{
  "model": "class-conditioned image diffusion model",
  "dataset": "photos of arthropod specimens (BIOSCAN-5M)",
  "train_examples": 195000,
  "image_size": 48,
  "horizontal_flip": true,
  "conditioning": "class",
  "arch": "dit",
  "objective": "edm",
  "cond_dim": 256,
  "targets": ["order"],
  "num_classes": 18,
  "cond_dropout": 0.1,
  "norm": "layernorm",
  "hidden_act": "gelu",
  "mlp_ratio": 4,
  "head_dim": 32,
  "fused_qkv": true,
  "qk_norm": false,
  "dropout": 0.1,
  "inner_norm": false,
  "patch_size": [8, 8],
  "layers": 10,
  "width": 320,
  "positions": "sincos",
  "optimizer": "adamw",
  "learning_rate": 0.0012,
  "beta1": 0.9,
  "beta2": 0.999,
  "eps": 1e-06,
  "max_grad_norm": 3.0,
  "ema_decay": 0.999,
  "max_steps": 6200,
  "batch_size": 512,
  "epochs": 16.3,
  "lr_schedule": "cosine_restarts",
  "final_lr_fraction": 0.1,
  "warmup_steps": 1240,
  "weight_decay": 0.2
}
Rows from block 4 of a small class-conditioned image diffusion model, named by matrix and row number. Rows with one number belong to one neuron. Each number is 500 + 50 x the weight over its row's rms, rounded and kept within 0 to 999. All counts start at 0. Numbers have three digits each. After the name is the row's rms in percent of the matrix's.
After each neuron's rows are labels from the 100 images, of 14848 (inputs lightly noised), where the neuron reaches its highest value: "place" is the part of the image that holds the peak. Only what is clearly more common there than usual is listed. The data: photos of arthropod specimens (BIOSCAN-5M). In brackets: how many of the 100, against the usual share in percent.
# fc1: MLP up (model.blocks.4.mlp.fc1.weight, 1280x320), inputs 0-159
# fc2: MLP down (model.blocks.4.mlp.fc2.weight, 320x1280, transposed), outputs 0-159

fc1.110 095:602661444593455432476357439423421478388499453520475447423407462551480456506504501451417496494484516498503522509563450520542487461483474493516438507464536510508457483547490564512496471510480487549465471460517445460450529505467503417503440504618644698570682597562602462539558507513511511538582483539518578549560458488511533510496494495512489502524513517528474498539486464461587569531517500532549458508488491445528503563484554471487547517486538502512562530507485490492519468505478445
fc2.110 099:310415486420547468398424629391579574388464528465432432651405442398488479480492457477496466452554503508559448488495542477537489442507523481494463449540501453527526487300465508503492535560552467567497505521511481479506504510495465509508524509420403563629655663479622449526614407560508538483541486489448603526487494501522489539445526567497464524585501572474463504518495533516403458474496480477460536486521505566511487476535496485541483511523509476477443556527472512573467498437516478
place: top centre (71 vs 11.1); top left (29 vs 11.1)

fc1.325 095:514497378534470495558462490482411538514549452386576507539518499536463546514425559612492583556568541563480603504587522408502497592626502458403549421503531564552554540537430482560507398466459585511520515418450556474465583500561398528577530474548437523425457511459438509504536548590585519452489534428433524528489527442509443425540520498513519570490467416581467511455528498490456507526394552425506441510449544422473417595537461543443469475542507543484472434539630515500503407485523462
fc2.325 107:425483360392469548511470479545514475527452591482442420433447568573520460607532547549405491460467474481532565524569491461587528582452465513478559482498479469522433555520455417429615478486462420469492466523515510493444494444480566474595538412540408447471484547527512581569489489567566523525458542466432627455555465572455527433543418544549432516474522462488492503528530532558450529523512445541449477488452493492484461491560540473489541459495570436441519547530521464474596429509444452
place: bottom right (54 vs 11.1)

fc1.274 089:487405546515500412413486520532505506472442338485488498506374431496453568474414453506547519444526521478514503412554510464435500560491420534443533543481395538487593416462553533467384470455516506509459498471520487461533448465506458469498531410484488469648457422469447365482489546484453518552540569480576529498536567480513450524460472417539450482520515484492521449616474419586478535454537542455465583440461490498527532527467469457499521530535440510490467455521549505407536536536512374
fc2.274 101:461465492440531451444504469538493537489487418492464514494470507550483512582456444466479537467558448471462513438502447555434482542549408529558482507516610508497450448588481578459511554473435484483481500462445473457545491476535540482483542578546451451459531440539443580614427438498472397472569539449469476428473489519485462502501553438483461466477543627451539515566569566525441525450549429528509465437477490506432470476531583517446502509503461556450525525432459480458417558544478512
place: top right (32 vs 11.1); top centre (27 vs 11.1)

fc1.22 088:539505474479459389427484466473544485513540401434490472438568392520425534467425505496572495521495498590498530529498487463473514507461487425497508479394396467505482474556562426484494446493537483514474501500475443500483542439513462542531510473440461468453499420611486337505570537445518660559496581520469540519583587558492503439541526453579433464450494542470594444554518466525419501485523528570536570475577531519551482536470508413490479480529502549562478456602624541448501482520509465
fc2.22 106:394411517515562465484515505526461525471493429475468516603414444463508470506487489479538542494513454497453520443529438555405533487553494499521447482465560558475519451488494538451490491460515551522518517481468520429514444553544450485431502580449593519499525502437546649543491487547496392449518541553478574476539491424606495635417501490438564462486524490509564462433546523476557567478491540482536454544484473487497541597460499581543438557510426598565497552481456497492458572561484469
place: top centre (32 vs 11.1)

fc1.449 100:458555440560528556581478508485427593450560477424528576531554572513539530521495515572504570579533457552479525540569512446530477503544523510452517437444563545513531561512464455553557465479536589455576550472467566485444524521541443550576540518570525502458490551481469527397560426535534603562458535462479449440443521511500411454569448539464488524409447446483441612471498528449490474578370541443468514533473501459460456525534431523456414449503576556593516445557589486538442498406493542
fc2.449 109:459530378409470545599477469535514439523476563475518478422509580551522442594508537533440532500439469487529582541544443431566493566406459514513490520471487409515435551500454391461542549488473499434536461563479510437488505417525623525573548394534441467453445471588414551516480517568501479480482563486461556458554450607487518511551495532541413593514528492444462500526531556550461523515571489442419553467467567508504465464589560473448519437535510438479500498514500506526539396503436409
place: bottom centre (65 vs 11.1)

fc1.741 080:565540490560609472602514598574495494556403509518475478528501501551490457543584553483544562517563449487573534471506477518471527495509519516545571462629463493494460507458526523429523583517510516511542477561529508384480513537575583502510504517485474513529403480426500386462494467465462411532451501524550510439506499501525562503442492548518576480524517517463459496485490515476513499558527530531486509550554498602556484566386531505538481503487412483517479493511500491572424428526525491
fc2.741 082:383574592624557515530444550431384471506497444481531578567531443439477517476516524483521467513528527444480419510477496509499505380548528460425497519547525592482445601482512579572493522510557566505546527463490544561559506592466385532378437494472618528479484530463509478448536514422410525444568503486554446621529545494532461598505443535483489446555481495539562394522501501510530541491505547472543507512537493509523562510399470563463504589451448527583487477522463588575511573532477513
place: bottom right (89 vs 11.1)

fc1.236 083:612586400608545492514542494533493471475534485500482467463358475536481482527447470465500469471511547515518503472487536486467525549512448451487483450517472505477470466492530394422447483522442596533500450462535489493528459480504421461509487476446461455485621494562508357456488483518550632454527554468465574669552526527570536490534507499504500519489487513528504527602471425491504492515519534526502515484506477457558552546547464544529470502572489527445481554566588479418488530564535491
fc2.236 085:304544568456442506484488518509472523514481473476474495574534411481487476417481433394547428501526483518478473527482504590488553532553562434529499465486476506576563480459520496459486520479485508517493469484520535501484444543477479507431460546507593491542573539447598635418502474518548410435526500525491457463474493494505503555495493553411567476507482475528555504431473413516537543549555462517525448589521500499442529511450480589520458484550450519574519529447487484476404532519471516
place: middle left (42 vs 11.1); centre (35 vs 11.1)

fc1.527 083:588474476519515485387552496503434459423553475522524465534420555589440447533465481534497547482535524446429532450518526468476456559502590570443489434415501554474490447579468374463463415497378484422546476431388475477500562554462439530547479482470455513401474423581463589390587534482514525520589484472559562607517498502557517524562558476484468573413468537492493571542480497554484511494443546555617498566452477476527479477526476480501453388529522502520393492521494460421460509551499486
fc2.527 082:421459626541487512436452577519564522446518490533464469453428485428486507549457449435478502499526525472348399456486431491550467485557470558515505336494404480455502511464552504481509506543481480547480568500563544504552433519493591441533445504498489555468540495517521347515527408523564455621410507505545436372534553590460487421440467468530506506488510536496542532428517475503452492514490576450408477537586474552505522587488421527535537479529533424476454560517419515476497496422506464
place: top centre (32 vs 11.1); centre (31 vs 11.1)

fc1.355 083:459477531446563581567525512509543444467488439556496427593407463471493484551520561482477430480497498407538461481493536546495513497457478460518543534516587457493459475536580482509483490593445502596528478485474535436559527490479570538532535540504438498496532473484524623453522550471560418512584454551560467509582464449568492413472497600456547633464481511494471554487543476424528541521530439530509465514561417629485499510563505481478502458520539529604483547532495421518467514418553445
fc2.355 099:531458518468392555539489421540404561507486490544512453355430460554480542543503458548504524520540490532474459512383526523462508494526482450544371488443589476526563499489516524510443462464425433473512524557469460464500454436584544499532495486620434429497504507514498480639499370503510572457495452467436471392523517547456568411508415493497551461405550500473492548566532474528496508421458487564437489494526434455439537397501485433489518496514567495495498490519585477527529501546457430
place: centre (52 vs 11.1); bottom centre (28 vs 11.1)

fc1.517 118:580449506494433446453539525508452465608358475502449533525398442531565476509477512467639537453456453434511397522473501532498454534540478515584506497559415514489571493486535505453471573483506422375437542554548500430472520446487550449438493474471499455635432481502548511652420420547397466496508471467552409380498442499511479538508530490470519468616501525428483502574500466523608490462561500523466460517512482519522609488454462463602555519435496463528486517466407536506467514517521509
fc2.517 103:582504524382482463491565449562505544594424489494492512521434477568572503601485491413484610522548498453454356507589480578460477565489485487571497507418563442488520489494529438503490519516412452538500520474486448500534504453533487437491493557548463468540512488512512618438433534579401525485540528544413652492410413518560542522559539512472451469542526545450537582544540494551432525580492435536482491450488498479416511415541595496557469488499495536427582554450496464484489511548464498
place: middle right (55 vs 11.1)

fc1.265 097:543480473352414513384449477473504526408519533501465530461516519457480457468580447460508437547552589472515466548430476511525576431478470567585609527550603485519474499462436516552408570547497529424483534537544505561485550499530552491445424557663603601579537538486593565550470446405431531575486484487420386511496438528542525491544407543429564486542466462500487457470446492430582510559567455508499466489485526463498543452579576511462518536459445496484524496416489512569459569499501470
fc2.265 089:412424452598569420424367633391568547388412399496506478517485469448521477439488559448476482487548516487540457535460508489559517424482632489460543513519471508488513544492483554540494489495495509517517449508541566501478524520445426558418477403355613635523615617405616391437565505512510503432521469510569557639550535507494476556469489514537414501479509461511499470477471499524502477524486561456529505520501505556512552542508470438480524528435484484535424478523495525570513512444530480
place: top centre (80 vs 11.1)

fc1.633 080:523597410538488465472471478566474484545525487443471499461383549592453499560473513484524562486445540467495473470413504425429466510477504427487380396459491509499530398478429479524468479449425532539480445453476463477557350566495450450547472514377469448427481503522557500410488506517527501497545431593531557562565490468561569484533584453569568525447580481516503571480560482542517484468460547629509492506521474597650543566487453472414380490562479546525550339565436458414562501590497561
fc2.633 108:469458613542488491527553474528384493474503426531502480511603403411469499517517552430526482518480454473519468478342521500489545477584522442475565510469558554505516545493567547451459508516617567510489479473504512478505526581477467517464514595523577508465495443439507502404472529514503531471529530575501446517494565465540468520471489528481538487478436488534588388458509538522611467482437494491542428502544528495563561536446505579600419575479472579556510612509517562517489535468577526
place: centre (61 vs 11.1); middle left (29 vs 11.1)

fc1.448 104:551636499659606533491519511476551443539480452548409437448410445494432506486423483486516504483454462513475490487551513471461490509488452465488485488518435440520452415490494588465525426446527493555479463532495445536548452484449469469476493487375450460489635523615570428553502533507512560615568537479512544515525525482516518536447484478540408459419535420479564427556576473521431507488497529499460554475477486580564513481475491423477468561518443526459484546572565551398550549578480410
fc2.448 108:397637607536520472512525440567453503555454434450453425514501513494473536496472491476559564513528424453466445437568492540446552550541396554531502579465521559510494499516461509471511515451411528478457495438457467406534452582558501450464528546544554451381492455429460574532475503536545574463573571564516498434464406513456470540532553488489513451406562483468594495476567503540558575486514422531584437469461481398466501487526485539503462543526466569440557500465435523485472526589462489
place: middle right (69 vs 11.1); centre (27 vs 11.1)

fc1.234 073:631539450528487503473424533479481575455529462505546460422507507517517464481587519483468551443498439449456484569459499503514526411452586559526472462497603562445451531570522539493552477511489531489503543474528587516445480548486543540507476556487519451633520529541509490481518513453495476523468416544446542467505506432511594522560495499422570572493473489468444541579435493408524459556559553569523479477527536481475514481442507501516442464498508482516565444556473470534431460528468470
fc2.234 089:358506541463456442445430541414560527425449507460427476493462554513538459521463493467490483511448492494484531514444484480539487576394490528529452490475503536499436489526490442475496503492438428533517507537504524458468496472522550567562564507509494503588533587439571475443549441574575512446497559489415498449558470493510541427515564536552409517522469548471485514487472475472513477539526608467445507447517481422467402471558480416497481519492575433464480500514514504534528502446461455
place: top centre (38 vs 11.1); centre (37 vs 11.1)

fc1.610 138:534358425376411432413455491514517515554474508492469538483406488443556488427573460474499505531528528502591476543509524550475596513539464562600572542595495489495569510448586596550535574518533508531456558547573492567553500514560585488511514551535633547577455477531515510454471432440425480472510480493489389476468473431490490527480420504431518576549433414492491467536515461505536538468480493500434482469450455610496548454493538449510546496432452463519485481443452497519495558429533470
fc2.610 125:549557421477507455532472464490498486470488471460526512456530466501527456449542487510496497468529518439527494532446508482545558462424480441487510442439405472480503517683497501517549580526436493490508530548527434484470501493341494538491531489439425534481454466534484493460520523498474485495475513501467530498535515528500517523464521553554554577540513453473499479493437537529491465488493552502399478490533544525480567529521494553489480494582551499485515493470559518544471507421475523
place: top right (67 vs 11.1); bottom left (33 vs 11.1)

fc1.52 183:474483543552428527493476523483508488602537486544582520530482457413518522389434501491562513503540530553486517516566570453484470573525483529539523504619529550518516509477627473509547499539366604537517542442532583506541478490485526562539503575484522480479497498445474565505547557486443513445493517468525360397451401517562403519413401472460523393510524449507495458479523536477451484509456493431475515533485470537413506489534434433429444522553438473574346466474514515408563544486455581
fc2.52 142:511438519395567513520457491489506518556552499535564472459441476478533482415440530530542457497470569454529463526471445522498472584486455431508445568442442505463481496501628497455522645561370467403515523622484536471537465485546479576492489431455538502460522510583468493497545413465435513520457524469401548532532621462449492437432505461541463478565533481452522478510486566548508407456578534479529506513483484456562461454554571510457519493552522462396624492487463444451449516500595388
place: bottom centre (55 vs 11.1); centre (31 vs 11.1)

fc1.537 098:472466557446534569507454517528509526508435507476474541623479451403507504416591526450418503559517491476523464470474497569464565414426504480552457553576500498486465543388535600507506583564357484473462484487498491542527464512504564545504500536525520484547452551455549564532526575466454431558563453505500464436484463456518487519400436564462560495541498466423401463500480515511568509501587472504480494587554504595545505489452434501477547449473431460441498565456492513500568479489572407
fc2.537 099:576487425476471590444418510506510517438427444432492454347396489508470482533484533497509542493464539460533506489486536515483531481514470556491339515446505466529421558480510538520488532506354489473506497563431484409507507510498555576513530437542514544590518555512500456581593427497527512443533594469443579560556494567399478462487522571504507533523547452473496526570515571473465474421519567576421522468502484447492503501563590519492531476524562450471561497525511529592554443577475534
place: centre (55 vs 11.1)

fc1.324 117:552406572502552435470550561461550502496409294555496512356392496558490527487588546465466527523518592511471469453461502471440512488477521480509565417640473508503582505437527487498447508527436516412468522512509506455444410506614535460455499503471501518509477546504477462375434577452460476577497507485501477605526471517515433487472464480504415480466500493486583480532471486519545496474525428567501538443393464496523573453532519461384538550488498489507469522559516479426541581417538391
fc2.324 102:611508534421415491530508452499487466481477433532454502560419575529530524592610518483451521533450524494524521458501548497495447470442594560535500459431471445487486594528466488459509531500407440468506481515481481581448425402422514505536501469490434507493477554567477488619497474477547425449496521494450510443467547526418494394486473555518471490537467491486450518611459549501391494500544529499456485501399440519482442478563554471349462494538590392474508502465472481502512473402453610
place: middle left (36 vs 11.1); centre (32 vs 11.1)

fc1.70 106:580579570599568595487583616517569444556438521504443483546474516571492530461464516496515454482497470451526456475509543554498508462515468471555513537623442461499547507447541517440470587448547440486448471543553467503520444475481576424466463478397485444506463480511572448525486486453422443474494486510492453468510433495499504570487481503517498506542498455477501502501491451501509506505530484536444459471458479574544527489463535442549575547394444478408492473448472574508516571546539480
fc2.70 105:387611567529503522502505452528519525544486491517442460345515559539539599520467524518576516541554520459509551439496537454502450504494409556522477545409572456525480515441457487481412585452433490474463502455465458442442454494558570438541497591436499487403544490480502540499497553535488462469553474496481489467473469506461536529519577408541394544482489567472484561470487512530449541492483498563542479483524501434481481467576491517518470474468540495473509547500503483544535557579505490
place: middle right (81 vs 11.1)

fc1.661 116:426388504534531517602536542508463512479539513492578592500584575503532522551491495547581523482520513510555546562521523539541515479546506511510498542464561521552578502624533530542576526488548531494537514529526526531501530526499484548546542549402396367496405481421483462572473485518553459456428471475468471459478465471450432476527438476406493448503450515436456451526536493455499440522468498450456447480449452442466457486473436384493438465438523489456511463467483462424426415453469482
fc2.661 125:416423377424516549564556407545531452520485554516445474454459585541481489596442448474486572441502457495526521517592395468528515541443435466573496479430535452580480562629443386440514471463445410453520518552515530386481500495544583460531534453441485470636495451553494560517490515484568561483467510465458488532496450550384514461607516529497489539424511500459470496560572567532480546495553436502455548543438518406496552487502542381485472487559509511531526513469513468411498531538486509
place: bottom centre (81 vs 11.1)

fc1.333 102:564493495497466528476515522555586564578503593510509508461527505564519494481470517461503496531601463467569489484503547532460555536518473550558466554668467474508550466445533535455552600518486505455439532574543468466575465513503577479473471543500507456499443402433470374475373508476430457476506573481540440516516453458490499502400437524509516462474524420468502396495485467499478475493540447489440519514516505536533496485408508446570561508469449428387443479467522516488527510487514417
fc2.333 108:391509435486432590525494436564521463520517592491535515453519576567540505497542558539461554522424526531533552509549462425565452501433527497534445532528448424539458553461511520490499473525472455463488492534488475534446496457432520566579515429565367448490429505567474539591495557475528498489430461488534493518552554574464526400516443507574472531519484484508398553554470498557460504486568473487517530461519508565501435434563536467460536457468519433463474497526570438613549467446504488
place: bottom right (100 vs 11.1)

fc1.470 172:452423458438493564596541565516480406474454446453593553527517480425472534407489507561558536547468541527513578550533606461512519517499461485461548452522505503558484540617528513635482506557532503464529486407507574465470506471499522567525559563471576513521570553509542657501502534454516573541459507473424362505465560430471448405501466490462445414453475437509507483497519498488429462464504496437505494520460475553532456451571497424474486486529510500503519473479476511442425479457458590
fc2.470 146:507581479514450586654502379601505500502453563455544482461492551511467508500483502565500594471493540483506504502456420504498510548467429489538491484414550485532475516442501480581540516568445501490470533660491540393441523511585509521551464425527506541464522502534509472511519473426527431437501507461468611404485389584459428408515533549518471430466536503467448452538506494582520494505513508435401535445461546475411476450564526494558498479544564454460498488541527509513602447442520411
place: bottom centre (45 vs 11.1); centre (27 vs 11.1)

fc1.751 094:507468443491440416495498513527490471528461519511539462407480457559501519519508499487473534507465495586534471497527500458451524488486529465559483641539482538581486492505529482497588550435538532505476489554487509476479596478521545504566630512524526550484404448407459380483407501523477476361455501478525489494531494487495381557381491530479471350463559499521563457497511460483423465525497565442502501560521473516562467469419552454516473502474489387465444518485476570477451448478567510
fc2.751 098:447494538477435526463450477448518443490459516481506517451480478527450463451483572536509539496440541482467429530443484436543611494429527488411485495533471545522407506476551495566476522554598514455519506517556555581479555503433410579542447509533428546544476537474575489449546485485498511652539498467553495622550555545506445456459425479477482513527496461543472446461443450541591570537467552474518514515526444588599529555404497597470493490442453470574518388536570538525581473485543508
place: bottom right (100 vs 11.1)

fc1.105 088:514536403496468489479510460582457571506489548457527488641527583573464439550601530535591573542535508521474550473563522488488511579536564498534491461387459494562535548548429479471559507566521528524533498480496566470407546487538457533563483458539542514382462496451532426469533485530514495498432509443458529599432517519494467512496455524471565503445495426598441506475565453499555565517433503515505515537480547427419460588476458509448513529532452532528523471457587472509523507449430496
fc2.105 100:543531463463478473547499492480453479575577503500584593481615566513488498527551537497507474518502517554453508552538472482456585424531518535432537537462502532461492559426507634484566513541558513464519512475483471541554552554411367475435446529536435505385440438559458564484523491487422451370554522494529393506557447421564511514435405507455496522550509482546530439481456484463510499528526489436520461474527513565542567491483506578462459558446442522534554412573495574474447516508528491
place: bottom right (92 vs 11.1)

fc1.67 091:537378467376426413447422383461477440476471453489453454553414481493427452422496505463502463479559507422511486449461497547458523528488489497485463426496529416485513515420538524462445516497438541547512530520581499485496513493537524447523429493616529605635599496619555444492523442432462500539595488489519580547533490446491540484486449519547543536562419520515448562550460452425546551552491477588504461535522510550526556569537585432508517505485446516487523585491489441505561453467470457
fc2.67 094:395406380482619378373398584408542608405467398459448406587446443456422468371467450473465480463552455546489392493466529574492493460514512475530459463471516544471519469569525564481521500488527464504474487483526467487504477525545465488457526487401540554688614521411634491449583443521529481381527542496440397560426441421500503556502477520494594521487541573478527512517481485508472473479439522548451477482487534466470584475482424558508497585513524534549474514468462538514480551496476465
place: top right (79 vs 11.1)

fc1.463 160:527477487444464488523562544587591491474449488531463540455455513460512515470460462407443471528518486497503458482482469572481563521441423518590532543593529384511528543497546568504529559616431539474505576581529437504492473495582517466451433535495566445526460526548538483558454471435415531549510450545537497400520449430560543561485473497492494423439488430400547497400413466453512507546479502558523467506384450554520537498396579479432550370519416469448512526545469520579409514538481559
fc2.463 128:577442477504583468606547502597461490442506488497489518540417464446465472516416483470477494551472461526527492493472596474517544488554507426487441446463523623481505464406529527494516494572425465494512482464500496533549493508491511457431534536507535438481455495409518534479496548487378481469539472481461566576473512526487474548466522484473542419423474461615563476428458449525527520439572510556428485442448535574561545497374425529429476415522436563597547500386487505596521447530559428
place: top left (38 vs 11.1); centre (29 vs 11.1)

fc1.546 089:538406335332414394384404452452393480433441425465407560491521572522457468573578527476473532567476477497598499539451471533484526459555531519480469536553622484533535523466517481461450509481544567505511514495555480522499556594595538543474492512607626560567542545517527467506513498526500558566519543461464498553486497493455485519582539543488473559509471504532506588495434577470516533539500561547539450476513501469480485470588515471455495492537571552507560537552406442512459500481510567
fc2.546 087:439446453523589401435436639367557550415457426483465517530537396420472530439517466490505372508554492515488450542483531537480485417513493496509476489539492532467523559598484526507489472495553539543526509512464478443501469523540468436450486513373625573545585584434593412434508440526493420337584543416487580528434510453538512566510556516482477480523493540502540465522461515481436467494497557496530455512525486510547572499491440543437498475492491490524443491464539484484477526491480506
place: top left (99 vs 11.1)

fc1.245 098:593623535583551459450417480466423447453433429545482440470419465547447489520536477423486460458476519481529465486527463513430471453453488484491526471460462463506462498497472516463554463504528527462424495543531431469471488516514521444486441479484588706591668581575619479446477536539505491652528460508515579597559443487524487491492463511496520500525549464527504575537439476486531498502521504524537509526458480489544499525497541579461540506484456491462494549531405484454492499481502458
fc2.245 103:346407556412498388351530504488470524461471479497435484605439465492454538513592471446507488441542479499488426461538540532476490513552460516525498545539488482530506506451475505443485436535544532528469528383530463505517423537442450468495546517617250518582595518488542516579533444524508468427605497489444533458464478478537492568481500577455530492535537559517539456526514554525475514505492391486469484449469467557497540538513518551462427537494457524485511518498466507504475540484565500
place: top centre (89 vs 11.1)

fc1.264 182:496478532471542565509555522521531502518498509432482423526515553425506589505522507536450440470472481521522560527461563516559458450482470526541592410545540527509493461497441619560520509466465496585506554541505517533546534527536416459509466474540510497484519516569476634433491513372454499424430476466390434457483487461518490492380451459479536426474497477531502517396618490433491489582478559462438481455491443530465497417621439504437444574429498519476409457460478532483456526462465578
fc2.264 149:519511495424431536499524517500485482528488550411418431455519530503486507525519494556402422432559493498492567501491468447574380471493466482514567426488581575451499472529451566540535559490496467432476502504527522483510556428474656485514526571412489489497530485464487398547533534363453496506391461481554517490512502536440526470317472487536480535512498480460510501419622493562510470422531470476531491548500501470496468568598568399438544623389543527547556484518546523481453481450481452
place: bottom centre (35 vs 11.1); centre (34 vs 11.1)

fc1.293 104:491441428475414441433501422462437438514459452473463505501446451523492492468442461468518499444483517618578477540586566461470533569484443520585586552520457517545540487518560557530561567455523508501493576539582591521538531455475568519494573507483571579567545465508513429547488523446503580412438514438495450566542462496498404518434447410504412446440495495495493454451568427514436453424525563467447524462484453507536510433494544476516527491480434491446439471507506551458520442482519409
fc2.293 105:466502403395493510553478433521540473523489542438500509423532586543557483590518446538445522458465467493512519517455460454546472563437483468515489540417479435579468495610481416453535535489483452453491465544486509486445539423460545502579529408530408512505571495584506509568471545520507439524457522479491571486534516570473489450549483496593422542495518559487432486560443536579436535501585467484474510473478484462524498501569539420497555391528539463474498482560590424548554470501475473
place: top right (100 vs 11.1)

fc1.341 089:554323491318405468389504555536537548546481438514506512448492456466463458462521439451557445530525458475559445508465550575412545517483442518502539576660486456475544513397495534426527496501439466474478532587553445436541449439450524399426442522558517569518434459465478467522447491473416562464529565524461366530479537487536480557479398515494560496512490457502445440582517507509451567544493494477465531522488527556512574487529583457517516515458401494470515506500508557444483549527554494
fc2.341 082:348537539605591498504513468573479476584553482518570510470536549589501541559528510485515554520529491470474468460537493577465548515514435552507563536517523497510569460505482515536495500492437454533460521498481448465515436465550523418529495562521376475480470388537381514637383528454502469425506444506488443441471510511480539564549484421486512483444557472439539548479492508477473546472528452516443535460507500422473456491565467526489490520555529542428523541478399474543475553537505472
place: bottom right (58 vs 11.1); bottom left (30 vs 11.1)

fc1.625 097:611540554605486578504594612581600523571481567476484414562377405571444509438470505481505447485539397570546518487490502460456467544426393431486542447555439481473528433471434504427521493506485507531440476494432492443543392474496523447505486463440538512426455439484443444435445516549431478433497605458521468529533537464525473499445462481589453517474571397526473444524565514533449514524481522511488495500488547547598556468485543410558502526545396526537498481536590583469484506611573466
fc2.625 092:273424539433402633489533418609462425547505589515482429418458538626507463566557480499493483506458459476481537496590474470516449551545480438553439522480504439474514433511481462443568483444491455484463478535525427518456502438547581445547547467570541419449479476574447585564476474525422461486490576478495494367489436516429583455492465518547475541492501429455418540527451497526505541422514477468474524494390504451499487487563503461479534396518531446499502517537504459470486494536463491
place: middle right (32 vs 11.1)

fc1.171 171:529504510465507601472478558494459453569515551480418427544470472512547508481576540521606485503484542604504487484424524560503518524526511548498642458527447500483524514460481520525505571564463550533530573592520468475445532508568449477516507469562477471513483530549481616412523441523454599521533471409469446491450467430510526529576477462469526473565482474444470501430517452496560510534494494521374448411555440543526552566559494609558604421423462492617415478452486535414435532496534511
fc2.171 126:438478595487477538419496457498508516579550509460424433543456433510546529470506508538665456493501508409559517468592534464540518483451546431472588509471649532463495515515550552531442510512480448484557504421513517443421536544512497512528432560422508458492472502477478541509555589499437454501551501597572566504527572533505495537555432421527522500625475508586452510427507439504443479491512495553594506647572465499428457459520473541573374490508494513452569457500458546431481500489468511
place: middle right (39 vs 11.1); centre (37 vs 11.1)

fc1.312 096:478439480457442465403516524521633559587423477534506485438436459564476491401567470444507463465477504532531432531496485508473574467469486610544511612604469443444530477455519518494508543544526474534416525561527398499534422461469575464449555514533582547583468448458548506551493511487462422532484513511533411456491474511531546560405474565473586484549496478437516441491500464486506550534549456480391505478492494510533515452417553451527568558389489471488471534498405510540539486489565453
fc2.312 083:523438497411454503478498415553471443563539592527487507487489552536508595582541454514426623508498456537400467476474582489519513503499483514567431571502519468547532460596523477452457451444444476466499493523471470407509533490622529512589550568596390398549449436506476488560478550460502500439524450490428563499390500543472533457568535448504513566511512547495463517553535525518420519521549417548414460463488491477525489499520515434467519519531564490495498516539588473521482558473485517
place: bottom right (65 vs 11.1); bottom left (28 vs 11.1)

fc1.538 165:536458571485557499456556529463512473483486512564476494428520450482509515413505553485449477519523575531524494518577462567594526506531432552423388579540459511454546467482585535481430601453528596590500538496560437429580541499525557422500491530460472501566586512534482505413483400520452480469513479579518494581469513495459496457555546467543505577471530487476633522496519511475429441484565494536483450441456485587558503466519505528560500462455449459475547511503371485524508517559514564
fc2.538 144:516536487481505541460480542443516476491529580534485505528513493507467439437502529499371488563499529519481531552495538450650505522448420496619470556544527531517451483528482520481464423438480405443516447541538421454534544524497502425572492489517539445547537463518434484514507614580510461514485514398412478434550461471546520444576464453471446603486527514468593508510531554487527572528480504568497518476515446366412464531516470403567563424469508437482445492497604508501499501571471364
place: centre (56 vs 11.1); top centre (32 vs 11.1)

fc1.668 182:489453427507436472526484457581527450433472561446447447564427388571456522413521576454476482539432506509510537490507591521463596545448543503409465448469552507545498458489592525503486573562467518491438615449536434418523395431530566522510499504481470518458519504536506474508507555509485546500545513509519545456474507476491530425590451505521463557561488492483498482501539539586540501442442474551481520537420526519550589455424489346519503406463444457606495498449559437613436485513519473
fc2.668 132:515486479436489537533499507612482517463454576437401472499409434612504504531495527457496521532563487472510499519491432534451602574515579483610438521507464474575490474506553488493494394465514430503433408595562478440551428504530479493495446447502509454515517472530517601517472507499524521447513545450443552486468437521475564413633476524493530560603520562549517524532562542461426488548517487576503458462393550515466547510475566523517474404502485476474537527537484404605562458545502525
place: bottom centre (43 vs 11.1); centre (37 vs 11.1)

fc1.689 085:490492584425567455552495421418511586470495399577438594315546479481500497473527553479447538566554535446485566491493514519427516474507571526646586562577550559505507624484547610544479511510500532472477490507575540547494508451537566463410533629521474503460444502482517492634458479434544443575485430495415417485464522501476518575454449523399513536595542506453518526482493410486570534510540353425428478435478521508486562471521490435472495540474563555517468496477450467511490588428438507
fc2.689 086:671517454527493491555470526482570484491471494530483491654516524569497522594480550544506625527513560552513536475440466493536457512445574523462435525552480446564457578515434506513468496515458459520548440542484475554438521441442486561504499405488430545455437535506450456582502504512624511450488400526549441528520585580467485456502409541481464473493475544494475525562477500498463498498517582474477562526448387506557394524556552486496604475523516448443517558599480465497513465508480573
place: middle left (36 vs 11.1); centre (30 vs 11.1)